Rows from block 7 of the text encoder, named by matrix and row number. Rows with one number belong to one neuron. Each number is 500 + 50 x the weight over its row's rms, rounded and kept within 0 to 999. All counts start at 0. Numbers have three digits each. After the name is the row's rms in percent of the matrix's.
# fc1: MLP up (text_encoder.blocks.7.mlp.fc1.weight, 1024x256), inputs 128-255
# fc2: MLP down (text_encoder.blocks.7.mlp.fc2.weight, 256x1024, transposed), outputs 128-255
fc1.546 083:638454564475499496473549513488497488537482485497539560535452495516508463568465470406533507463545512491443543498501496459477520447482527485515557476504514485470489477437456541522444538462552477512478448458441509513465487489525547456381474596570520531536449437475542355547532569502479588447596491454508557621407431465564464529561556545519488459470427570380530524446530571551493492487490
fc1.547 109:509497508417632486455533459416580498483477433587557550519490416575509538450473531426505544500463424528493592525519594479530502500491572499608474410581548506510481473508486441555495483467552442502481552442438419546627517562545560535558478460520481479442446547555497550553505577490518441512511493525512561556525495557524563432537483484412537402491407461423474535563518555583591472585453
fc1.548 064:518568498513432485421472637400482539453596525506480443581576497456488443470546503529456548519421504479449602410438503490501497550480544504435530493600513539465565571492431447486469478432491417563446428552392548483499549474464522476510556501550495548497425541478553494550458481511462478514518516542488510472520495422514571477495527515517430524535422547562485506531516641424529509443530
fc1.549 103:443554421528451445470481504519587458520531405472560586481533405482556474504471369510415488507489519486524517557517461610455513535498502538523445450503438632533493556526454416440519462450552556473444575519564535430638505533418461495486496470456404626595534412501439566515511434451486512502530502465474529498498466455507451452520463506493486521482455476622554547564555571492475466501527
fc1.550 124:520560595529457479582532571477490628540514546570559536545492560452567498573563598502532410524444496466518560594358484483505483587480525510530546432586601502513554515510521553465501481487499545515511470551502534530524465495533539501557488572540437575533522479479507455508532458511493452543469441497379476490565433478524501571585510532468494588442519455594447607531568613553501441559521
fc1.551 085:445442546537515509456518543497484485560527485475470454465564511507559474473546447445501426482473360454539396537421473512502433552531480490438500564416534541522529575554478462510422370541526479526568528437547551546397436485539469537497449467466518427510479391539514507397479425474430511504370529505465441384610596486521456538384388503525558543510463500486438491488499501503498495499351
fc1.552 088:518571428529508456506519467462454409576501531480495404440477528451473503488503497543453457446529542589462513545565555579511604459580450456523552510483462618521455446476522478455510499532416538595485485453469477522488420516460505598571544477509528532501546601580601448453424419428559465487475504543526444460424585427532512475513466616491493482471460489460558495452424439516462462398529
fc1.553 120:478485510476569493544575478477506473548552511513502622531575493591452531464540486496565566538488483566554460576512528515571506437525481457504449477548471523508542576526394562524527580537447356512494580459534500466441453513538506519469431532602414513574473463460513490419559470440532485468461423487505457500562517489509606363600512634518511504519422434447550513560498527479534529525434
fc1.554 078:457431563497456474577560472521542488487483444493444377546419415467526480570488563406524437484422580508537430501509539452491399484568579486406499463461542523376491554438556528524524459465489526476505492542493507558530459466437416474518497496460524484462537525418513371501450494487520572556518479463419467472503480509468488550519477447541565451457530480489484531469524527481455514544549
fc1.555 111:497552497512511466540509497412435487494604451424567509530503538447483521505514479425572580579561472504526384531399567590511461506508559439498391526367527492439441431507518559552474428451456504596531469470529463499496468515402573489426578554491528436502564469470494362480553447540486499428415493435484505527518417554438525477434545477504417474438407560543441515484491518520438517475462
fc1.556 100:552465586455456508490495540523417577469442442458574474516456489521457569495478515482501516595488408424480575539521469577470612507517561552565399542493500506411439386512546498457496476524501473465590512505533474561431458503531469545492584540529453433488528503461468447549592429508451476496561493522544610485548434458485505408515500616519495502548529571479494538529528413457443544467498
fc2.546 071:369537460533527450538456451476491532464541509449488418455585463437455576461552523638469503570458468477559423518502560522525426537561488475502432471489432552531507541565528464489537486490456582515483526470552486542511503478446455577591560425414470448456522571538473595505465420519499394543497488500498384433533547570439467542487485496506520515504556414573496486550447450482503542534545
fc2.547 094:487531525566348497484455576573394525441510582495436459513529634445499400556530513568512465458544559552526407485546452495538444434488461510462504557424434517468538495504521473442499531534446546530512453555524570495382476489480450456451515477469521509549512394498486443516539540552436533489461528478462445437581472473471493576502498535550484566549569528560485471390494494449416470387529
fc2.548 051:472443533484618535546540363600519500544430538482578571412453580491524549586422521474570412484607508524549386520519482460534465451471467505527495484436530480534478447511541528478487553531517575492512571441622498518521486578454530525501489544474475464491540473475470522483557501480506497544446522477511431465475497512486489544545518454484526437464595482397492509462470379547452485543493
fc2.549 089:575428549426527541540540520454382523473461571471481415561449541537449544480508604502550540537486464481482486433484548363547526486467506464511526559491594348525521374461544565559495481527511481591514380444427498641380499545559557477495532557548581408455488569446545465501524536527523534511459480492547462469495475558522517549470511495492521452540500559421432436442451426430565537462470
fc2.550 159:462490429542647531451534470587499419391474538555535494473597487477467527469479453509521536401545487449443510413610491551510479425380478539479525491503454494488477511520585493477501556488555433560523523469485441497562497513491488474455542460545526490452456433463492543503564610486467558502573529489542484503512590449500510481509497438565514521554477581448464444390523483480481542472519
fc2.551 067:585528437437508519580515482460521506426483476559514570523467495510418495517468595546521524519557588459513560449566526477506528454435513483564462485572462472478504421441537528544583548520458527450420498605440412427598516491449545519536530554501470548517525636452459442592526541515559501528608477488518538566393396548456501474552581484446421455472515496526541462517517506500464509518590
fc2.552 078:453416573468437519499520522524547567385529489477554526582530443533467498481518462459544528533448484433497507461458437457443449535466490531452427527563542389515489588552472497562517442465474465428513526554556564505522516520530504437436475536523430482498459402417430550504572604561400508523495492525479519527599454566507532533523513418486562535557570531559505514577568624477529548594468
fc2.553 107:546508492537493457468456559531484496518525524468512423471487500430500438487509545546421414497563471456479519467508519503436546538401447526517531445477505483549461446505603428485453394528505624496526423492485541552529523462461466455544568457449562449492508541507477489607377553560461460621490504473490541506388402503495428589443515425420536529475569536517543490485556471507476476472544
fc2.554 067:550573468527529507467416519478434534440490544567556550433569563583463497503492484574539650529538441471509512551499472507527562548467466544586458558519482506639525503569443502447457502541562506511466520472494514415497542528458620527476458471511414493559460463591474599519537442495500453479514532501522532493513532455545468467484466566469479503557486536538479488486455436556570499461427
fc2.555 088:543465493514466548448455437529536475522442512559479538494523439495516475521513509530483405428475515576461564429567408402534524487470509460503563438626496530583550569471505481423511596555516522426506479515452531500498510466566412476570415463562499548534488535491556639576427523419518512601547453514543466511482534519544452547599494572496546536548550411465561538579550532511566466574530
fc2.556 088:459520408551601478533536442481547462545531509504474528504528541505487491539514498526478542464447578591497413466521527394514440554487426442468628428518476498621564555444456433527488511435475488549426485512488569472629530478514432487502423426509485538503436464536523537411449590481535558508447481477487410511502619540538466507474501435453476477453388453506507478434519540515584452534568