Weights of a small contrastive image-text model.
Data: trained on photos of plants and fungi (iNaturalist), 90422 training examples, 22.9 epochs.
Rows from block 3 of the image encoder of a small contrastive image-text model, named by matrix and row number. Rows with one number within an expert belong to one neuron, the router's apart. Each number is 128 + 32 x the weight over its row's rms, rounded and kept within 0 to 255. All counts start at 0. Numbers have three digits each.
Before each expert's rows are labels from the 100 images, of 14848, where the router gives the expert most weight on average: "responds to" is what is common among them. Only what is clearly more common there than usual is listed. The data: photos of plants and fungi (iNaturalist). In brackets: how many of the 100, against the usual share in percent.
# router: router (encoder.blocks.3.mlp.router.weight, 8x192, trained with AdamW), inputs 0-191
# up: expert up (encoder.blocks.3.mlp.up, 8x48x192), inputs 0-191
# down: expert down (encoder.blocks.3.mlp.down, 8x192x48, transposed), outputs 0-191

# expert 4
responds to: order Caryophyllales (62 vs 7.9); family: Cactaceae (62 vs 3.3); text has "cactus" (52 vs 2.1)
router.4:088137195096146088131111115118105106158131099112144149206141105092168161226082162151134140135104168164116120178116159114118111125104083116117177193115105106128150137123192110130165130081081117152078119134108122161151159181169070099141212152187140054151167175099113101164181147154191146144086152171153152102126113111154093170106114083136121120148118110145091125109139114068108120120106140141087088141078132157162155124109109085072139099118133180100102167189136157107116098151172142146078134142097121160172136137084094093139113117092154093161097135110163101164089143067096073143
up.1:141160126132128127088200178130105083107160094144146133159067121166099138157165162057117126136148052092111112110118088129173159131153074131088152155146146125160168168186138103143106153035070094082138140167132132208119140129166128132154120120112105118083144120088152125110122055101132113137202113159142117148167112134117123129188129108160155158177172116163130026054078113174137171148115127121121124186154072125118101090099116199097112146089199153122081147085088092124141135096171113130108118141147153128128121130155099146144125081137132149150119122101079138104058145140108149119
down.1:101168137149075146092136091091104159090123104174180117134112168167114122145134196176104058112068123084111185112149085093124103132068101170145174060174090144110149114133123109130112097119126194124129088154165138070141171107119147093108099134132079166118151123121120092162115180174119116084148171151129093143111122135137142153151076162136155139140078171113118167082110148190105169156172050095150116106092187116095174084131122090151094123156162123134105125108141088110137148146093114106165113068119137165148165125169107146095113088152189213162115171160093180083112101108174114123
up.2:111151092147114138074078160128083173059112142123096135136078072130110111126149086120103162142073087156044143172112097085185190132079164138091151122109086196178097120099150098137139103158134133146119166087133189195131106101121118146153125161133127169143118165141188123152081093153110139106099086127146098107107129101121137172097084133135121093113142066110115153128091125147130183123155052174142073121134163131155154144167137093143134124095148201132130100061155106086131080169125053105180119129107135088067100095173108168121155140095133168106118096102124157106143088172114077135
down.2:101094087128166150091026135121093155209149129165089116132140104145093148153138154142130103129129153122066113129176117163115094128156121194128123155067144159091168095083111166067126115155098151136112162130081093065064113150170102081178150142151114100092153141124124131167144148117128133132128129117135112105074089119087142143123162131145155144107040093104095166158121111082092088125178145211100096151159095104125118105108118066111194203152113132125076126108158099131159178121121096125152110148138173067126139086159157110132140184127103103126113176159106095085149057108124102084

# expert 5
responds to: order Fagales (30 vs 2.7); text has "birch" (25 vs 1)
router.5:120107051136127132120104117129208090165156158130117174094152103117112171140091128084162100141144053111090137118123099184152115090177141127159154125128064187108188128092057138162116175130067114151151193175139073201130059137118069131082102116139104131117102118087088162151147106080124116159212102152133135118142067146114154152104094167132121147166096174137155094125115153128075119122169119151189167150109174158147083129113158125094129147146153153158134093091081173097147123088151153150129101136125125134083157186139094123116092128121165112150160108045088151154139095104148132103
up.1:138070115168119119109192142079124136094163146114121169179129084100125101107114125100120124171103121111119130148186143118096174083113185139129123069118186085180113149116149119167106135094106138126111099156088165122147180131148144118167170179182182146139149090081085120087100149195138171083084168147128109147119141105095104095129116137116121161098085097134123144153121081138133070142139109136185080088135086150141100134112167115141102159214089163089132108098132110115138104178176112134100078100084139110234124132165105111146095154154112122111143069115116233134093183132100169086
down.1:136087196137085104154116122077173073113069102127154117106167132164087159045099082146164125132126109176110148100117169104107150111165133081052127141149116099203129108091128144106197144089120095182139091118119137109150103140152107146128132114125106135120164168137068108118104117068150094106104123149095229113192143201138141163103176178147147103148141145127174160125125142134100105149087126071117130152088057128132141132107103095110121122099122123117105094101167139140144130101157172114174070175086118160170142145091118108211166137125063110089103161071134115099122155166100157144
up.2:185131138157138117126161129126155168082138126085128091123110095150138097145111128124170131132184111118184127114122143092092096073153199198152114091138130107119126109106144100132119170198079114151174101097137087135099139119111145170148156137117082106172150060146134121070107114109062134167079166125109127130083166142115132147144152160112162132163211138121078077160067188127149099183154154125118168091084091052096109099085153064109135144135078093140147119088168128149167151185145100128074103147144070142125127091142105080147094152168121105163188155123157108206127112112143168168
down.2:085143136110146178143105089170140161104105131153102084119145068184109122131138164122161074089085109100122123132163171136058085100140169148168095151108104099143148076142154133078110136199180122077093114122187094077104082115123176126122082096131068202115116138133156096148091106131101139109134201135068128131144121121121140120081203126165154098101138097089158113145077058133177139090146112075103168132154112119084106150136060104129159120067074162061189103196134099121105095123132156144122088155146166146134168136178126117081075142095143117139096119145133112129153109151147128114

# expert 3
responds to: order Lamiales (30 vs 7.4)
router.3:159094116105138172202168115120106148081123099162101046159107141123138107092141117184106177151122111128134079103146152077118139139112177112143178070117126146126081048119131152076112105162122086140178125129160105091137149159127180121140091085112140186126099080132196155094152081121127114123114102035117088160157157178154147138137126092128063103083169156093116094164091132166149099181166090102075161150163144154139146124171086120136125110084113111158088137104177153093124127185075112141150136128114107114126135144186150180146189132118103153110107102158174131079168146128198113171
up.1:158165108124195079113154112161110153103149118125182153148133131127094179175101152110094135155113100105138101109171145063079091105183150098117159124092096233151133141151104088121166124080146132119139170124098101134085128106102084170157117121111122156234098105127143055113097138125144157071132142145129164119132169106130141091043113171117157172159180119133132136105108127154141065113173102088124202190102216169096086158104152132125143179132143166114164088137134074121150169129147135139096128097123133106077129140172106115077116176069122086146128135106111143158094086122133119122
down.1:098069167144161110130178167098164152120118079117072143118110065115157192120129091116151106145123114157041131076146079089142138158161154155158124117141096137141116089114136076154169090105166093141184106139150098124130122096174173166208111111092141140114106174122152140150104125120081120150191175086100126095179134120094121144108180075130163113141121129144162123118124126096169170120141146130206143145167117159079127081114132166154122112065134105146112102162164090138064148178113149169074141130125163033117077134155161124099163157161122196134143101108101094054107094109115146104
up.2:093089152128146083092133138155105144210076144099107140183179073106130114112139116112149131079167138121081101129101080150105140144122099152098125111132089141114133116128074138149126155114132151084144078157098146118114103148099093144148091143182121145159119098158122160165144149111157104145177156197140171117091099048092103135168122180140100155165082157114112132135102146093142132138103198059091125149134027126130122161106144136143048087127207114116124092164114145149138090153192132126132138207118114211144148159090128084095131090154152120125135073152168120174122149141048109164
down.2:129137128169077118141136145127116133110113073119164140092090118134099179083127164111095120162106215162242129083092122111109131124141110112140130148091150128114110177148135136063096070135159093117123139106150113140106143138128088134085116144128155041067108123128057128083091078134079115071116104140100080129155106179156117096112102126056111145130178124133132148157160113104080110105132172113121136141135147151107090100204133160127153133123092130159093218107083111136159101096126088106066145087152093147135132107130086152158110177117145104169157175166183043106085117107142083126

# expert 2
responds to: family: Asteraceae (33 vs 10.5); order: Asterales (33 vs 10.9); order Ranunculales (27 vs 4.3)
router.2:145108163146128107073157150163058173095101140088115158104119167097108101108139122110122139086118162081195144137093102140068141162118135142153070149143133102157130184198108126106157128099230137083132095122121141106106176082080151094146157176092137183081202142182128108149149149162104152023109153089145132154092167132121096123115139115122181140118075123162190171089104122117141139131093148096141101101165130090120149100153151134168090140138149144095178157160145087162067165126097121120136143068174222151115115137123119109145131103176106123125122115134130103120091160154095191135
up.1:098132117079187158102180073118170094107194169202148114103112101067103160132106152115161070105119109090087128040099143150107164129119094182114095117125169228141141115126159068167145129114121179103107110135122161149127132133164187145115105152127120140127141155110141112175126130108108086154100160124097168096163149098097089166128162102113169156094180092148193101138157167085124119143112107149109124139161147126128057093125152141072148146099092132120077118133118119109095132132152103118116092123081172121155100164110136148103161154183237120083174105160083094140185148151128087104
down.1:098160102121118081167091128138177162232119205111138147160087138120105143186158086111155128101144077150135076184098134155106126110125161120113151136097176068107128074075078092139104174108180152120137125093136124136135095114135160194110146120082076144112124088140158121155146095072141063151163135111097170204123129161110108151104092117108145103149098122106123182100145097114140160138149095155197058168086104134099078131139144110118154120147148147124187175152136117137141097087166136123149075068059167078126150131151135073121121113124125154051187130142136078125151120127105157115
up.2:134153092080067080107160089129089149170113094128184173165121191142111151229157124143140126112090138098125161178115115143100147113064112181125075126151182114148075088110153087143121135090122157130048121106176128099113142140177137149185120103110110159097171182165091092077129106098168183139111149081129116126145157067143145065149119115094091149130085126139152122154103165189158129115108124131113180143153133136123122165149156096127151092076106125108169085099163130146086116084131131127186111084187113137152087106077169082110104081092143136151108147127123145155074179113131133058
down.2:120156137169090173115116149112158094136130095100139116102118109118116153094117105119130147156157149108099121079141164072131129127131116196131131131124155123132119111138127159024090127153175056100124144178062131096141171163083145104078214171124147130131151160125157085131177101138127086114142100139150147145113160133140129193111122182127172145163175122100151110070116168104162117133106094141087130128139106077129159053144109140190120124086091080134140098108190077059199133110097184102097121178167151124120132187099177195146140183117141111164185100165108124101131120103090084174

# expert 1
responds to: class Liliopsida (32 vs 9.3); order Poales (29 vs 2)
router.1:166147174134153100074192153120168129178082178110120146100154105211111137108118116080144126126159144192137188169127128172188190120059087138104114085070150150178130154093089121165125162101090169109067112095142155149153109163102065199113131114133089087146111127133113130158056158143111122129126100165112158129077095089132126132110098114157132131139144106144097172144148124174079136100128175087183119097174095123127142144084150113145087089196162106089183124154101131131176116097158154135127110134145146133102146117163118096162106096082129109118116105053081064161087115149079162139
up.1:126117210090133146126161158155093086080125097102168150090103077064120101124161087192145127149079120091142115133136114101103138077143183148133101106096174127095171162138113151064143064073151134134121109108130143101104114123139105166129102069128156112123117136094102144107180054114132161124123088137110063089159092104150116081193171107103119150165099186147148105083087140168118116133144115165105140136097120064105133176082109174203142204097170115076132122110147093220120145108152150136178112102152150080104147148080120108166109184131091166177122135146145147135161120119108153110
down.1:130060125158132102112095106112175084129125140125133132102140128119154147099149123120116167128177076181112124135145164080094166153116148120130090115155101114141210177104049085125135147127096194121188145131122139141073112127091078104150162158159117153131096099122083100075132151073159045157174151138113112172165155076124185145113077155107078177151153142069066112130114083118084152128148153161124124116092136141101113123190073157042177116170136164135138126127099140123092175157173126157134075126104141096180096113110080129143109170142129145128149122118086157139071072179102148174
up.2:135128168055143152182116108153155123084099136161138157124037150106113080111125151151084142167123115125117160148118119118216090156164143077058070123144091145120151071159120111122177155142179094159173097114089168106135132124158146183087123147145142120232121092107094098133088129156070114108114094141106115144093127100121131113138107122111072125116115084130138116100146150150148215156131154074100106113173135119148089113197119138173110141085103100086115164161138126114176145161124120069181159190154108209117151175137102175138130090123138121122130175125112096144188087112097102142
down.2:099147148118109154093094106126132089070135177095106158193155167108137112153124114204101184152207104156096160124098121108120121127123145098115154125105119156081033164090107095167132110142077141118118220160115178145156162053078133089108095102085145171165131111095097116153124169126171140126091130170098176136069111154121090136062147112076127137127124099116095167066163113152096116116121058087185112167140094137138159164160153105179100130116086099104130118113139164160135098135136109113131091161133052130135116118154109140225162112107104083157143143165131132141180117121138113142